{
  "model": "image denoising autoencoder",
  "dataset": "regions of photos with short descriptions (Visual Genome)",
  "train_examples": 50862,
  "image_size": 48,
  "crop_scale_min": 1,
  "horizontal_flip": true,
  "bottleneck": "denoising",
  "downsampling_factor": 8,
  "encoder_arch": "pvt",
  "encoder_norm": "layernorm",
  "encoder_norm_position": "post",
  "encoder_activation": "gelu",
  "encoder_mlp_ratio": 6,
  "encoder_head_dim": 32,
  "encoder_fused_qkv": true,
  "encoder_qk_norm": false,
  "encoder_parallel_block": false,
  "encoder_inner_norm": false,
  "encoder_patch_size": [2, 2],
  "encoder_depths": [2, 5, 5],
  "encoder_widths": [80, 160, 320],
  "loss": "l1",
  "latent_channels": 32,
  "decoder_norm": "groupnorm",
  "decoder_activation": "leaky_relu",
  "decoder_weight_standardization": false,
  "decoder_widths": [64, 128, 256, 256],
  "decoder_blocks_per_level": 1,
  "decoder_block": "basic",
  "decoder_attention": false,
  "decoder_upsampling": "nearest_conv",
  "init": "torch_default",
  "residual_init": "none",
  "optimizer": "soap",
  "beta2": 0.99,
  "lr": 0.0021,
  "beta1": 0.95,
  "shampoo_beta": 0.95,
  "eps": 1e-08,
  "precondition_frequency": 20,
  "max_precond_dim": 1024,
  "one_sided": false,
  "adamw_lr_other_params": 0.0017,
  "grad_clip": 3.0,
  "ema_decay": 0.99,
  "steps": 7000,
  "batch_size": 64,
  "epochs": 8.8,
  "lr_schedule": "linear",
  "final_lr_fraction": 0.01,
  "warmup_steps": 1400,
  "weight_decay": 0.1,
  "adamw_weight_decay_other_params": 0.05
}
Rows from block 11 of the encoder of a small image denoising autoencoder, named by matrix and row number. Rows with one number belong to one neuron. Each number is 50 + 12 x the weight over its row's rms, rounded and kept within 0 to 99. All counts start at 0.
After each neuron's rows are labels from the 100 images, of 14976, where the neuron reaches its highest value: "colour at peak" is the nearest of a few named colours to the mean colour under the peak; "place" is the part of the image that holds the peak. Only what is clearly more common there than usual is listed. The data: regions of photos with short descriptions (Visual Genome). In brackets: how many of the 100.
# fc1: MLP up (encoder.blocks.11.mlp.fc1.weight, 1920x320), inputs 0-106
# fc2: MLP down (encoder.blocks.11.mlp.fc2.weight, 320x1920, transposed), outputs 0-106

fc1.408:59 37 60 77 27 72 52 59 40 41 69 60 52 27 36 52 44 39 34 53 44 40 42 58 57 50 53 47 53 40 65 51 69 77 60 76 54 51 36 60 65 52 59 61 49 45 61 57 47 60 50 42 43 61 47 41 40 51 50 60 53 76 52 45 43 62 55 40 76 66 52 53 38 55 59 59 54 69 56 48 37 54 38 69 40 54 64 32 39 30 48 47 45 65 56 09 39 50 38 56 36 51 48 33 58 42 47
fc2.408:69 54 71 65 51 38 55 45 38 44 52 56 65 34 42 61 31 73 38 46 50 43 55 33 52 69 50 53 59 47 61 78 54 47 40 56 45 47 62 47 56 43 27 60 80 56 72 61 29 48 33 49 38 33 49 57 49 30 63 53 57 33 63 47 69 67 53 47 72 55 47 36 25 58 65 55 50 51 42 53 10 47 26 71 58 45 45 52 41 56 50 58 49 37 62 25 34 48 40 56 65 54 79 36 51 38 59
colour at peak: pink (28); white (26)
place: top right (52)

fc1.736:63 46 36 72 31 76 52 56 39 43 67 53 70 51 48 63 47 37 45 67 60 47 39 76 36 59 47 56 61 34 49 42 68 66 60 73 42 30 51 64 51 48 73 65 40 36 48 48 45 63 30 35 43 47 61 46 45 53 59 60 44 68 61 37 46 65 57 47 69 63 38 44 57 44 54 59 60 68 54 31 34 29 54 49 36 59 50 38 42 31 44 49 46 72 42 11 33 53 38 51 36 66 73 57 29 45 42
fc2.736:66 44 55 54 30 43 50 42 45 28 43 55 55 34 49 40 52 54 52 58 41 43 28 60 52 67 49 58 54 48 54 53 77 46 53 54 48 45 64 31 48 42 39 65 57 41 44 32 21 47 44 50 45 35 51 52 48 44 65 46 40 32 53 67 60 47 75 65 55 52 39 62 38 50 75 38 59 65 40 26 22 59 40 65 64 42 27 65 44 60 51 28 57 42 40 46 37 44 50 56 60 54 73 36 43 43 50
colour at peak: grey (70)
place: top centre (33); top left (28)

fc1.551:37 52 78 58 61 45 77 69 50 44 51 57 42 42 39 46 47 44 55 52 51 31 49 51 47 59 54 66 63 51 64 66 48 20 49 33 62 48 50 52 53 59 58 39 67 69 44 82 33 65 38 43 72 38 54 58 57 50 45 45 51 51 53 29 73 58 44 43 57 61 51 40 20 54 35 55 43 45 40 49 46 61 62 60 53 50 47 63 43 54 67 51 39 53 50 65 36 37 73 52 59 59 56 63 52 67 59
fc2.551:58 47 82 52 57 49 68 77 37 41 62 55 37 37 47 45 34 39 47 55 62 35 29 55 50 52 47 64 51 49 59 65 43 42 54 39 60 51 47 59 53 54 60 35 73 70 55 76 36 61 45 51 56 54 55 60 45 42 52 44 62 59 54 24 52 46 49 34 66 54 56 41 40 50 38 56 43 36 38 44 38 52 58 72 45 46 53 56 44 45 65 58 46 57 36 60 22 42 65 35 46 54 69 57 54 63 60
colour at peak: black (30)
place: bottom right (40)

fc1.614:48 66 80 73 68 31 75 45 55 40 49 46 51 28 52 41 37 42 48 41 48 30 72 38 49 62 56 47 57 49 79 70 48 29 58 36 72 62 73 61 67 64 48 48 62 65 34 56 35 51 53 67 61 33 68 60 65 52 48 54 51 28 57 47 63 69 54 55 64 49 52 37 43 45 34 43 47 38 27 48 41 63 52 54 68 48 54 68 62 62 48 33 44 40 39 55 33 45 37 34 46 46 51 65 53 64 51
fc2.614:54 50 44 48 63 60 56 64 74 30 59 65 45 36 44 66 36 38 42 31 46 38 70 44 47 44 56 50 48 26 58 40 61 68 52 62 54 50 65 55 61 62 63 48 34 59 31 74 50 63 47 46 68 49 13 57 54 62 34 43 54 76 48 49 53 60 41 53 54 38 44 21 55 43 22 42 42 42 52 51 66 64 71 60 63 66 42 64 52 60 56 48 37 38 32 58 37 60 60 18 61 44 42 64 56 74 37
colour at peak: brown (61)
place: middle left (32)

fc1.636:48 44 28 44 43 50 32 42 57 50 48 45 56 58 46 62 68 69 48 52 54 60 41 45 43 45 52 36 49 36 39 44 55 72 51 56 41 53 36 48 27 45 38 52 35 33 59 33 58 41 53 47 36 67 49 35 33 43 57 77 41 53 58 67 34 27 54 49 32 31 49 53 58 54 51 47 51 58 61 53 45 31 51 48 34 53 58 33 49 50 48 51 51 55 65 35 71 58 22 44 48 39 41 48 51 38 49
fc2.636:50 38 49 42 45 36 48 47 45 43 37 43 47 62 46 45 47 53 50 56 42 43 45 65 54 60 54 46 49 52 49 31 61 40 39 54 25 55 48 41 40 41 47 57 41 58 63 33 48 38 52 48 53 39 64 46 45 25 67 46 53 34 55 73 53 27 65 55 38 43 48 77 46 58 69 45 50 71 65 46 38 47 53 53 57 30 41 31 41 50 42 38 50 25 56 50 79 54 33 47 63 45 57 43 56 34 59
colour at peak: grey (65)
place: top left (27)

fc1.230:62 74 44 52 54 46 50 48 49 43 37 40 67 57 48 48 43 45 66 61 54 58 55 58 33 77 36 40 51 71 33 28 26 53 63 58 50 50 71 57 37 37 68 44 52 59 53 55 24 52 32 64 50 35 37 54 57 43 50 66 51 67 57 59 63 50 47 61 56 61 54 50 48 42 40 45 41 58 53 40 50 55 38 46 68 47 41 64 58 67 62 48 39 41 44 48 33 69 67 41 62 60 55 59 33 66 41
fc2.230:46 51 33 59 52 49 40 49 57 37 42 75 61 38 34 55 55 51 61 36 40 39 74 48 42 45 53 46 37 62 52 45 23 71 42 63 51 57 66 35 47 21 72 51 51 65 24 54 68 55 40 45 40 28 51 48 28 47 42 53 54 80 51 77 53 57 62 60 41 46 50 59 64 43 52 40 49 64 72 21 65 44 40 50 68 42 28 61 39 58 59 35 31 60 52 49 54 59 62 44 64 37 59 39 57 41 41
colour at peak: grey (73)
place: bottom right (44)

fc1.215:58 25 52 47 33 54 57 60 45 46 52 51 71 53 50 51 37 40 39 62 63 46 44 22 68 32 60 44 56 32 57 64 54 51 50 55 30 50 49 66 55 47 40 54 52 29 46 61 49 57 46 45 47 65 65 67 56 51 49 49 32 62 53 48 51 58 50 36 45 37 42 53 69 53 46 63 43 69 56 38 33 36 78 30 56 54 69 50 28 45 42 35 54 58 52 53 52 45 50 46 52 36 51 53 42 52 56
fc2.215:47 46 50 42 67 56 50 39 44 52 48 31 46 44 51 43 61 71 61 56 40 55 45 54 48 52 36 49 38 66 43 43 52 41 38 53 40 46 57 45 37 57 39 70 48 48 55 19 42 35 51 65 53 73 48 18 45 53 50 44 62 39 40 62 34 35 56 85 29 47 62 47 48 48 73 37 69 63 46 44 51 43 33 46 47 55 39 56 66 59 38 44 51 35 64 35 60 66 41 56 63 49 36 42 45 29 43
colour at peak: grey (64)
place: middle right (28)

fc1.586:59 54 63 39 36 41 57 55 61 59 56 38 41 55 55 56 38 35 52 30 57 58 66 33 56 50 32 57 65 58 40 34 48 55 56 51 51 36 55 31 57 64 41 45 34 60 58 65 38 59 50 49 30 64 40 38 47 46 46 43 54 47 39 53 41 53 61 56 71 56 66 42 45 48 55 42 25 39 41 47 66 62 67 47 51 60 48 38 53 50 42 48 71 40 39 51 65 68 35 35 44 59 15 53 61 52 45
fc2.586:25 56 44 36 45 49 59 43 61 34 62 65 45 43 57 54 52 62 52 52 35 39 55 50 57 60 56 52 50 46 57 45 58 61 55 24 57 48 38 69 54 63 47 26 77 63 52 42 56 21 67 55 52 47 54 60 50 54 61 45 58 57 53 31 44 56 45 37 58 52 61 43 65 37 42 48 49 36 21 63 65 60 59 70 42 55 51 56 41 34 34 52 56 61 54 63 46 32 64 42 65 60 61 18 55 82 48
colour at peak: white (30)
place: centre (32)

fc1.366:51 47 45 32 56 37 30 47 53 50 14 46 47 44 67 54 48 80 63 48 54 56 56 43 52 73 57 32 46 37 49 53 48 30 46 43 39 47 61 42 30 51 22 54 42 43 34 26 50 19 63 57 38 43 41 66 47 40 48 42 59 10 52 56 48 50 47 57 40 54 48 61 61 56 50 55 48 27 56 54 39 32 51 61 60 39 59 55 64 60 36 42 48 33 48 57 60 49 42 58 46 44 67 44 36 39 44
fc2.366:29 48 53 75 38 34 99 58 33 46 50 68 35 45 44 60 46 52 41 52 49 45 41 46 46 31 61 53 52 48 55 58 70 40 52 63 35 51 57 47 74 47 57 59 59 60 44 40 51 52 49 43 59 52 48 61 52 44 65 41 56 58 61 59 59 58 58 57 62 41 41 36 53 79 53 46 49 61 51 32 33 54 58 50 47 43 59 62 55 25 54 64 57 74 45 44 64 53 33 35 56 45 60 25 52 36 47
colour at peak: pink (34); white (29)
place: bottom centre (29)

fc1.252:35 32 66 58 48 56 79 53 42 40 65 53 36 45 46 26 41 48 51 57 66 37 50 63 52 57 57 69 48 18 76 49 31 35 71 49 47 26 65 45 73 44 68 59 60 36 60 63 54 65 37 63 48 33 51 70 76 42 52 45 64 49 55 27 53 55 42 45 51 64 58 42 28 52 36 49 35 49 26 44 61 68 63 48 58 42 58 60 55 52 51 38 47 38 49 67 30 30 81 60 43 54 51 51 45 66 44
fc2.252:58 41 67 46 54 54 70 53 43 49 58 61 45 43 46 44 56 53 43 56 51 51 41 58 51 35 61 54 48 43 60 65 22 61 59 54 61 45 41 57 55 60 61 35 64 44 39 78 55 60 56 53 52 63 43 59 56 63 36 51 54 55 52 40 43 58 38 32 63 62 51 44 48 57 39 54 44 32 18 63 64 67 57 54 39 60 64 39 54 50 62 60 51 43 52 48 40 53 65 59 47 52 49 64 55 72 50
colour at peak: black (36)
place: bottom right (36); top right (32)

fc1.687:42 57 68 25 54 46 39 33 75 49 32 30 48 55 74 61 46 51 47 46 34 62 58 38 46 50 50 50 58 65 51 53 24 37 47 37 43 52 49 66 19 47 44 49 50 53 49 37 53 54 61 57 51 43 40 48 52 40 37 36 31 57 34 59 48 39 51 47 45 43 69 65 37 37 50 28 31 35 68 51 72 53 53 31 44 50 50 53 37 78 41 56 50 35 34 65 39 43 61 63 56 60 24 62 28 48 36
fc2.687:28 54 61 99 46 39 99 44 56 55 40 44 59 37 49 64 33 51 45 57 43 72 66 46 54 56 54 50 39 41 45 57 61 35 46 42 40 63 56 56 45 53 65 39 43 54 57 68 43 53 44 40 58 28 51 53 42 36 46 63 47 61 39 49 60 66 61 65 46 46 50 57 45 47 41 43 38 53 55 44 59 59 52 49 46 44 46 58 23 69 57 52 49 39 47 66 53 45 48 63 56 49 56 56 44 69 45
colour at peak: white (54)
place: top left (43)

fc1.133:45 46 43 80 28 64 50 59 36 60 69 72 51 46 55 61 59 43 25 58 46 41 49 68 64 43 61 54 56 40 65 58 83 64 50 77 45 49 35 39 69 48 55 56 71 44 44 43 50 47 58 46 50 65 52 58 44 56 44 52 42 67 49 39 36 57 56 55 54 44 44 42 39 44 44 52 55 60 36 44 51 62 47 61 48 76 46 41 48 28 49 53 41 66 55 30 42 41 47 26 46 41 47 33 50 42 44
fc2.133:45 37 47 55 39 48 50 62 34 53 41 46 46 46 39 52 64 65 44 72 45 34 45 52 48 62 44 33 42 54 55 56 67 54 34 50 34 50 46 46 60 39 31 56 47 47 38 22 32 24 44 57 45 62 61 71 59 21 63 38 46 41 59 56 48 56 67 61 41 36 53 57 57 48 58 49 67 47 51 52 15 58 32 69 57 40 43 50 68 60 36 41 43 60 57 47 58 40 43 50 50 42 60 25 58 23 53
colour at peak: pink (27)
place: centre (30)

fc1.326:49 54 48 63 38 45 40 52 40 70 62 58 40 57 52 38 42 38 50 73 39 49 43 63 47 59 39 59 60 44 39 64 52 37 57 36 61 30 54 58 51 45 46 64 45 45 60 57 40 52 56 37 43 38 68 64 36 48 43 52 50 60 44 58 67 49 59 68 75 50 36 34 56 68 68 38 48 53 47 40 43 27 33 40 30 66 37 47 35 44 57 38 39 63 56 58 51 53 71 65 69 59 47 79 56 63 32
fc2.326:61 45 68 32 56 60 41 60 56 54 51 24 51 14 52 52 47 36 43 53 70 38 27 55 50 66 65 45 66 65 54 54 70 27 71 37 48 64 43 66 58 70 65 38 75 59 56 38 44 69 59 52 53 36 57 46 54 37 44 53 57 50 45 40 60 56 60 32 54 56 48 65 54 37 39 57 37 39 43 37 17 53 47 74 34 49 59 54 46 47 53 47 60 64 69 64 35 56 73 36 34 61 79 57 55 59 49
colour at peak: black (36)
place: top right (33); top left (33)

fc1.415:65 56 31 24 46 52 22 50 49 49 41 62 50 37 45 56 60 67 65 36 56 58 59 62 54 25 42 56 28 42 30 46 51 77 26 43 44 45 29 69 41 51 38 51 31 38 54 24 68 37 47 54 34 58 61 31 40 58 72 39 44 43 50 64 36 18 45 60 47 41 58 51 60 59 64 36 52 45 42 46 41 40 59 39 30 39 39 43 31 50 37 51 52 57 43 48 74 53 36 37 52 46 38 32 42 45 49
fc2.415:60 47 80 26 44 28 59 61 33 50 41 30 32 31 54 43 61 56 55 55 75 30 32 54 76 62 63 29 44 49 38 49 62 54 53 48 45 55 52 60 50 51 26 47 56 46 51 50 38 37 57 74 68 44 66 40 46 50 25 56 49 50 59 47 44 53 59 45 56 64 60 61 51 49 60 61 53 44 32 33 37 65 23 59 32 31 49 53 47 52 38 58 44 61 60 44 27 62 66 49 23 49 54 67 54 47 39
colour at peak: white (26)
place: top right (85)

fc1.683:42 72 54 38 59 37 59 50 56 37 59 60 46 39 40 55 58 46 47 55 43 53 34 34 65 50 28 52 71 64 66 59 42 33 24 34 54 54 63 54 53 44 67 44 81 60 45 28 33 33 47 43 51 45 40 59 46 42 38 42 54 61 48 46 53 58 44 47 24 58 41 38 33 56 49 47 53 57 64 44 37 60 53 39 70 53 47 53 64 36 51 53 35 33 45 71 52 46 48 51 54 31 63 44 59 35 58
fc2.683:33 81 55 42 55 55 63 36 52 41 51 49 57 64 44 66 42 52 51 36 43 58 36 27 60 48 56 55 50 70 56 51 53 42 33 52 48 59 62 46 60 48 64 51 49 58 61 31 35 52 46 38 32 45 47 43 32 51 33 31 64 45 65 43 52 62 60 49 36 35 49 52 24 43 45 42 60 55 41 52 40 69 59 35 49 65 56 61 66 23 33 51 35 49 58 50 49 37 58 58 48 18 54 34 44 42 37
colour at peak: black (40)
place: top right (64)