{
  "dataset": "regions of photos with short descriptions (Visual Genome)",
  "bottleneck": "denoising",
  "encoder_activation": "gelu",
  "encoder_patch_size": [2, 2],
  "encoder_depths": [2, 5, 5],
  "loss": "l1",
  "init": "torch_default",
  "residual_init": "none",
  "shampoo_beta": 0.95,
  "warmup_steps": 1400,
  "weight_decay": 0.1
}
Rows from block 2 of the encoder, named by matrix and row number. Rows with one number belong to one attention dimension. Each number is 128 + 24 x the weight over the matrix's rms, rounded and kept within 0 to 255. All counts start at 0. Numbers have three digits each.
# q: attention query (encoder.blocks.2.attn.q.weight, 160x160), inputs 0-159
# k: attention key (encoder.blocks.2.attn.k.weight, 160x160), inputs 0-159
q.24:169131120144069124124099122143155112140117122112141148111132121152165153150117089138141130103163148097150119112147126106137142098096151140109103098109129157132124112168152103149083149160114127137155141110117097094116110147125129147096105079103158122141155131137101202124173093141141138135095129105179135081114109159172098102141132119123133095164117137150143112137126120139100151162093103126118095144110100163156128145149131161124141087101122152107162133151144131118093124117103158
q.25:137129095154144104158097073163150141127123094134195098094112114115134161100071182173098097125125111125098099116164168154083174083105155111173117141146150138131123155138143111137126120145166124128110166142125134129188115115151165119116104165106094115125104121083121116104124102128102139148073111140164136097100139113154130106162141160093084146100124158104088145175139108102161139085176074153125131152090112117141149166135113143178137103110133121165121164145088106114114186141133125
q.26:168153097093137088142067046161182093127148081176172118116127124129168132135059174139056136149111140089118084100128122132099181092119147088083123131151110142113123154167123106149147129125180062153135106092126135149155069163176116137091066179171118135106093161101136086123133099119086145174068121109142139065128104093159119111156129082155080129116148157130128123185162129124115139079167099145148087115098130172163160105153188174161201089087155155144157165093095132136117168208098127
q.27:097077178189102104112138155135129160146156128118112118138121117176124086118126100132108143120166151133135143155126148143091122152083125104141121140128136125142133150116177125125134107127103154126142124133120161079114108105065140097132183119134147122128136081124147128118099147080152085133138117122123146138105109157134093189078143157104090119153149143117127098144132143098142131138144144111106141124159158089145086104123122152156135106185121137152095124160148152137111118130150109
q.28:134144129176140106129142117156134160118100122141156132094122109124144142114118056147080103130118131135160109144144123135124139141113130111161101135150097162150109127161162149132091158130090122145089142096189165132130142111108108129133099101118103121140152107127101193166156133152102125149130137108119146146139131144171101169116126153131125135078125106111112137144126167149163146156129094139119114114116131132147096150130057137160126111126101145137100125225106144095092133106131131
q.29:131128094137098115141089080133134106130124157153172144100129151121115143094105151141110129134116147112108135116140123119101148103142120132127129131098152120146102128132107166125136121143122162134116130134095120123154132143135129151112102147116115113124103165137099102145134098133094167138127125085154093082114102111137148126124143130108104148112149141139127109127133110099128135117146128112156102129107139155128148179131136126173111136139151154124153158130126106139120127161127131
q.30:122146126146152126171176130144146151114139191138123116119100140119124140163121131166115151153127100113136149100109100142151117175180136155142119114136115121157103160143089161126135147098161191117148162084101149186144139078127159154166123098120117122088100137148131105112112159135135135116205127122130093127105107141122141134101139172124136152142138117132136139086127140136118138158148145125154141148142125116081126156152097119098152141114109142134155079126132130131126085121096151
q.31:131128158053126126169116082101160076146114172158102136127101129086146179177161133155106169130133160113183151109143081104137110122140167167114141119134112113111148152137115105171092114073184125096130104105125073123075151131132123110114099085160097141113125168103116152175106049213129154085103180143114131072103179104116110153167073077155156111116088145142105088101101079150136111182119098094100115115119147151129117142140163096112133118084147141092154146030168046138186117107100189
q.32:120161155072117144178120124096154129093123167097125130143140095142140142168138131159174117122147153126136141097119117115089111145142152124103158114112120144136176161146144111113134153118104127115157138147125155138075129095128129136122136110114146161150108143127143130068118131142142158124099145139116118113094143143182132140103084118113135166153107136162153117133083148135136083134134110126124140097128120134126165125150130112148107191159089114134162137124124100131144123113081141
q.33:139111165123100149130149142155117144164136107162137094088061169102119136125160160095100104117137129095104127151140102127175166107143140093129162117127121127137108136129117072192149154142091195158129156152124073143191136089165133144144100107166095110111078069069079121146181166129148105117137085151164143116133098127104154105118115129163123127055171111087155112117163156096125153117094121177108186134146104178173077156124142089118121089138112110164114124087106124134097156097202127
q.34:102108052154128166125121132086151133086137103089156129159179108159091122131120108135150151125120107169084132163121166102070095131098156157113150104155158162124135100128111158120129079120120103096145114156114140134132130141128146127093121145107139184136173170151164114104100099123132117124108170127110149135129131106153098092194176123093120104124134121113075157126088126045150113162126120083170109108090122151095126131169095134140111154122144128099143107171142124138153101159105120
q.35:130113091121160127139139133119137141194115167184104145108076144118211140140116095137090152133133139141103168077122095121153122083122134127178107112102098203133153122110102117151079148101118106128140169116116095112137115139114100116118122124157137151111135139115118135157165115144127137102124157135127155103123113132121119166143078132160137123111127124158099118160130096138098128113106100168116130132151113132112133112114147136142178138086098118136140095102119075116132157147122169
q.36:130108135114160161134103094120150108135139143153160133107133114106135167151126171143124129107143137093147145077156099106134122144149150158133108117121102145128128122112058129129132134122157147106133148103125118141125139129148096120133082129153123140118107101130130146111146087138130126114125119130127152143128178139145172110127127124159128146127117137132142110083102102180079112145122111153129134113132149134134136117113140092131125171121128095148164111118135124095149124121123155
q.37:109110161112169105128192110134124123128115135111114150119147118174121113123124123138111163139111099116182129124122113150111134135138100096153137144124107089132154099105127111086117130089115120125128169105130107131131156129110135118135118127114144094170123125123167162139105153106124107119152088137124095140128143126125197171089112121118101087163123127134123117143142139172122155123194142095115152152199119115097147129155139100115098103188136177127127137140099164093166097100123110
q.38:079160127100138110169130129153158168147155177115091122192113148116127117155119107083181140152140132144134179096088168136106104121117167138081126179125088146176237190154089100161159206143135119137112146072046162113075159135043117149111147107133165153125162148077175101079115151101131143071151190169078126120084111129168123178045065142131107125165126141140129161108099138135185150132151167173098112099209131087093142150169147161130146122175106167162076085115110163144100105105148080
q.39:150159142091156110144139163101105134087142140093151104153178115126081126103184177127150102152060166133113117151121180077113144118122090102091187087156166142182085095122116133142120105122144107146126103112164149127130122155128105093078097164152127143100103122185120114117154118143108142138155094095097153150137109097098099147152121148128067067109187110114104165121157187100072143110119157168159084111098103159193126122124167063156127089112123153110095115064122104120153103127147185
q.40:113088083150174120145106116151132133106131120182149156133098141108102153098081135166099169107115123124122109081173116118133155093109128129149099156141133111122096114104128138143115112129122103134143164145142094115135128143141100129141110132160138103146111180121134164131138087091101132148130153105118128145139123125088182140164094117125109136139102150122079141110120125158080121142137150143144134152127122123104146163102146132161115102133132124140171108160110118102141144132131117
q.41:140134122133181137156149146117114146105096096123139133129174116190053099132138146134107119095149103130123063150142124101114160142164139109146162113150157077172137079111089110151111085106109143135147182124179053148185147098109085128128114138174156104081123100102128156122163172103111075145152126113078091159133135139068171082116137163151109116083142066106097113134156157112094120135165142140184157132134107159133095117135117116137109080128133141159104120123072150116139120086169133
q.42:099103086156123118094153145146097110112129106096109136132130118114130137124118132132123145151094138128120163132110152134079127128103093127167122143144139145128169119125129142127095136127160120122140126137118149099109109146101124108119128148096109138117117143161152137135140132136121107094114152135129141138164123119137115139116125128124106124138146131133128132129108106144120123138120122115124127155142136093097166125121136136121134107118134122116150134150122116152136121142110133
q.43:120143109118105133124129174144109141163141102137124116148118122138128120180168119104156132136143164117150189143098154124163111140135113140160100142127124169143179121094075105128136133127162171138109124155135128117118130132071107092106116127117139136145092127126132114110148123157119106110117126114136159119115136120161107200078104119114151133096126146132194143128148123129135132081115088133140107157162143103104114093106129107131157161148095136085140143147121120141110136091112116
k.24:143111120142124119160113096081158134175112136116142107142105128122162119117114093121131153140133159097120168126150131162118137097096163173141107123112085108119147096122164109133120101125123093122092157120108121133117150141156111137102115081108150120099156086109119129113130137122126112107091134107123137134140143115143099106116083100162110071100111116133129091176064111166108124132152112136136091155124125145130145166169161101145107128108123168094071119115152115113140124120095140
k.25:115177089171195145090124082125146133168158067131127079135141124128138145149127154100042107117125139158133152108117122144180205124100123137137128118117136137131126139139154110134151090151173125147115148081171124145122070136129106101099091163182114132088156131131132115122152144123116133103122141113141141112119163125122119065159125140136051118093126128098106116168113123159137140138158123156123114147117121184126134200091130143118151127130117159157156077142095093109087167149114107
k.26:157159137115226128161081088128150137114165058137207100154086143088158088100101179153051048133102135149129119055098092123152229118119176058071158133131129153126164152149153098130147116139170079111131118102109164162119108186189124167109082152185121112066086111132098156112154139121101154121103104136156165063105148084078153098169124123113057098051162169181119111184086143145079149094156119192104124113097125166153134158110218137110111130118140163178158101080138104106100165195128101
k.27:105122133154094107079164116148123167158086166111135156138147161133121135106117116092116152129099080161118104146109171130095122136113091161158152096145148113121121081100107160107133124170100121124125118160126144089131102129105111113116137134123134065130131091150160110112133109109138109152153091111122153163176079138116145141088134140128100141157139106123142116107172132115111117108121199122134145122164138139119092082100091116144108127131160137167111120144135132202142143110107144
k.28:098115095179122165141143130127145131121113112130127127113110138132191164103127135141085111124094125106106131099162178144107136122153141152123099141143124119114111079123147122096126103137122139133128163152165182138123085107106093129114105121117113121145173084133128151136163127108136089119080126124101108129117155114107134147143128124133104123090098141092148148176146127152122122101155120162093154165112144133119138073134127121108127132127070144132126131142123114083115177103125091
k.29:139129124100150145106082099138129129127148119160157102122122143127144133102142125127108113129123131124116145125091101150132150097115132135099141110131101111136135153141138141129135123157151143151083123103078173123152124126124124155111129147121112115092147098103111147126139133082113156111100116121131131118152151136078127098109095123146132112100128126117115139125093147110127159151159106140114110110104159155140141179173150139149157148135094134104147156125128105112083113176097116
k.30:121176097117141157150125140174106160099106165103106094120154151104069112122119127135121102139134105092130123135118092112158111121169122157112126142153133140139102166119073147077149123119151180104147164079119127143166110119109157120116142156120163118135137128107182125134102115112127133112157125144114101165116103182094151086087161160139141150101144107119138158120153094141174152164125111149147135163160154124101145111100123119150158164137135110128161139147110157124118063115138121
k.31:169123124069158149165060115116200112153088193155101141101078132052152173160163104170148164153163121089152135076155060093147102134111165151129119148152095190163133157140097090118105160076154130083144113138093061144079146117172138157158104072150113157147117134120093133146094112235115175112068196138117079057143185129146116122157119106175138125136104103158124146133072122166105085170110083117121081065089133120171150124198182143059146110103124092107124120056170093114157133094094208
k.32:127154140100175142144095116106124125149131130111142149115104087118113149107123097115190097115146140156128150103125126144122082133083133126126132127111104122089103123144139135157111156107115088118135108161079104131080180176129088153141111111123154138150145111106139140105096103142124146181068152094091136145145139065122105138176119131143147154077129146121116117079163132150149130145108101120172116114089148068130106110147114108137156110145137131107135144107152150133152159127103148
k.33:125152134171117103120098141150155111137132112125153071097094117071155136135145113126093114166156111134149098133163140131107175097146151133100170161151113141121119119141173148157108128125145116076142111083139124125174091120142131148100168156131091139122107140108115057131146152106138098117106157120156142095151116065100198134110154130156090103104161127108129091115120132142096162120100155110128165137079118174157099110151158106092112121113126143178097114118155087120115117112124150
k.34:130074128103149171150128102169165152133139146116130117129135123157107109158109144123127112115146116104097114164132162092150129121096096108166135095139152119148085151122125145104108130135103135148101105167082098118140137122115109140135148122136145172139118131147119172121171072145156108121109139118105122152093139144120113081137129120166167129139102156105176129150116126098135107119141058089147128084163140166123089116117111139172108166128115103148133086146125139117127104126144126
k.35:126152148127121156138127116097126128159097125156117148101109134106181133150128100165145132151144138104095163065172106133185103149163137138173074135112091175123150141145069091151100119142160155154167109105120086156109154152155123140116117132169098173105098146134095108135102124169161153112101176110156159101131180123154091130162139131134172121170110114159131147140116108126069121120101109137088143088089094104169172159118185146129146125069138133127134137146162126112106201124115121
k.36:133124137155109133131096130160155113119155132141141124138101082110155147114123108115113114123117149089125107096130103146161131109134134159116121134131095190137135155137074141151132176085145100108136158123109123155109149130142117154170090160136135150143113101142101115131102098155121123111109163138131151137144153107162113107159119125146133126124117170162133142094098143184145138137101118167112129111103129148136141173150143097099132127098104103119135164113106096138152129114151153
k.37:117182154147159092107209141138123131118113112138084173142169122140110184097134109131102145159121138138116102077118153158062136139119145138139094129129140135097162135161084126163126103120131116136111179118120100137097124103139103062133071110121144125098136157126138104151107145082112135110172133133100137108142120149107164189128095149127076083139149132142071157135100109138124163155169170151127133183196137068098125111129159162102142095172110159111129129114069178150146139117109114
k.38:129164064125174116109141102156138150223110071110121138145146105123130140087097097122165130171074154158107157083084120187141102183101170155173125128099131129118109174107106160123109142218140106111151164096075148111112142133099097134102127065135208149125143098097187096101084144110156140126150075113101125153106132092167109157085142101148128172128165119207132090114109154158137154122137167131156143127130084059145154086133164171121162131184159178165104152127151191141124156131075121
k.39:117083148108179141085130184082129134120101114111128096107151116126139098129144165100133158120111119128133135135141109110090145061105145134053133129184137128136121138157127087083124094144148142146122113127070154181117133132140113107175119092105117083152124159160092076119124117120123142074165143121137157121106110172067145135102080120148094117175149072123134153168122158111105138172089189111093130104117139129125111132104186134164120152153115103163125110101115110145138073077140165
k.40:118152108132134124123131121108097145121125138169128130137110128148150112129120123150104142121112147098123136078137093152122147083158125118068132153173106162162090146118115104138109126105120165147160141102159111114104130108111123098145094167123126153121105154172139195147108119106106115127136084116138160131137129169135135122159062114110135117147106147148087146177082093163095140121126116172078122098161099105141146186112146134147138127110089155132124122129115123113111117106119151
k.41:139147134148175117140137141135110081070137120097113107121099142157124132123134144160067133139135080116108132126129119132095143099136146156125140139200127079125130086133089132115119101101118142098164163148130125167129130122111115085118087140142126101086154128131111113140130144122063098114154151119126135129118131131088173120077108130141088085139129129121092128150090136124110151111145147123104158144177144177108117106115156117085139159142159150171141102148064112112128129138142126
k.42:167133138111118134135164129112109158127098113124134131141162127144124127132129122126128134146103130123092166139114141136124146171112128108150079099122149147120151138120142119094116088122115130136127146174111129135133122117100143108133094074143129135106109122175163148121117133140115124107159093117160130120146130156123113105126125147111103124132149151112121152117148117134148151152132144150142144112162129125137143153110157129152130134115119128135131125143168158116117159119125145
k.43:173127109125131112082164108109131132163114121126106101166131125127127140153121121141109153157128133163110127111136164138149144181118133152159102112120153176083127137127122147122114112145147114121139154138137143151103163102117117140109156104135140149107119133119148113113092103133137156120102131113118110076120119095146089130127160118107110158071161131139098136091126126122168127146127125118116132154118096095119119151140137179104147156132110125080152163104140133133137137146109122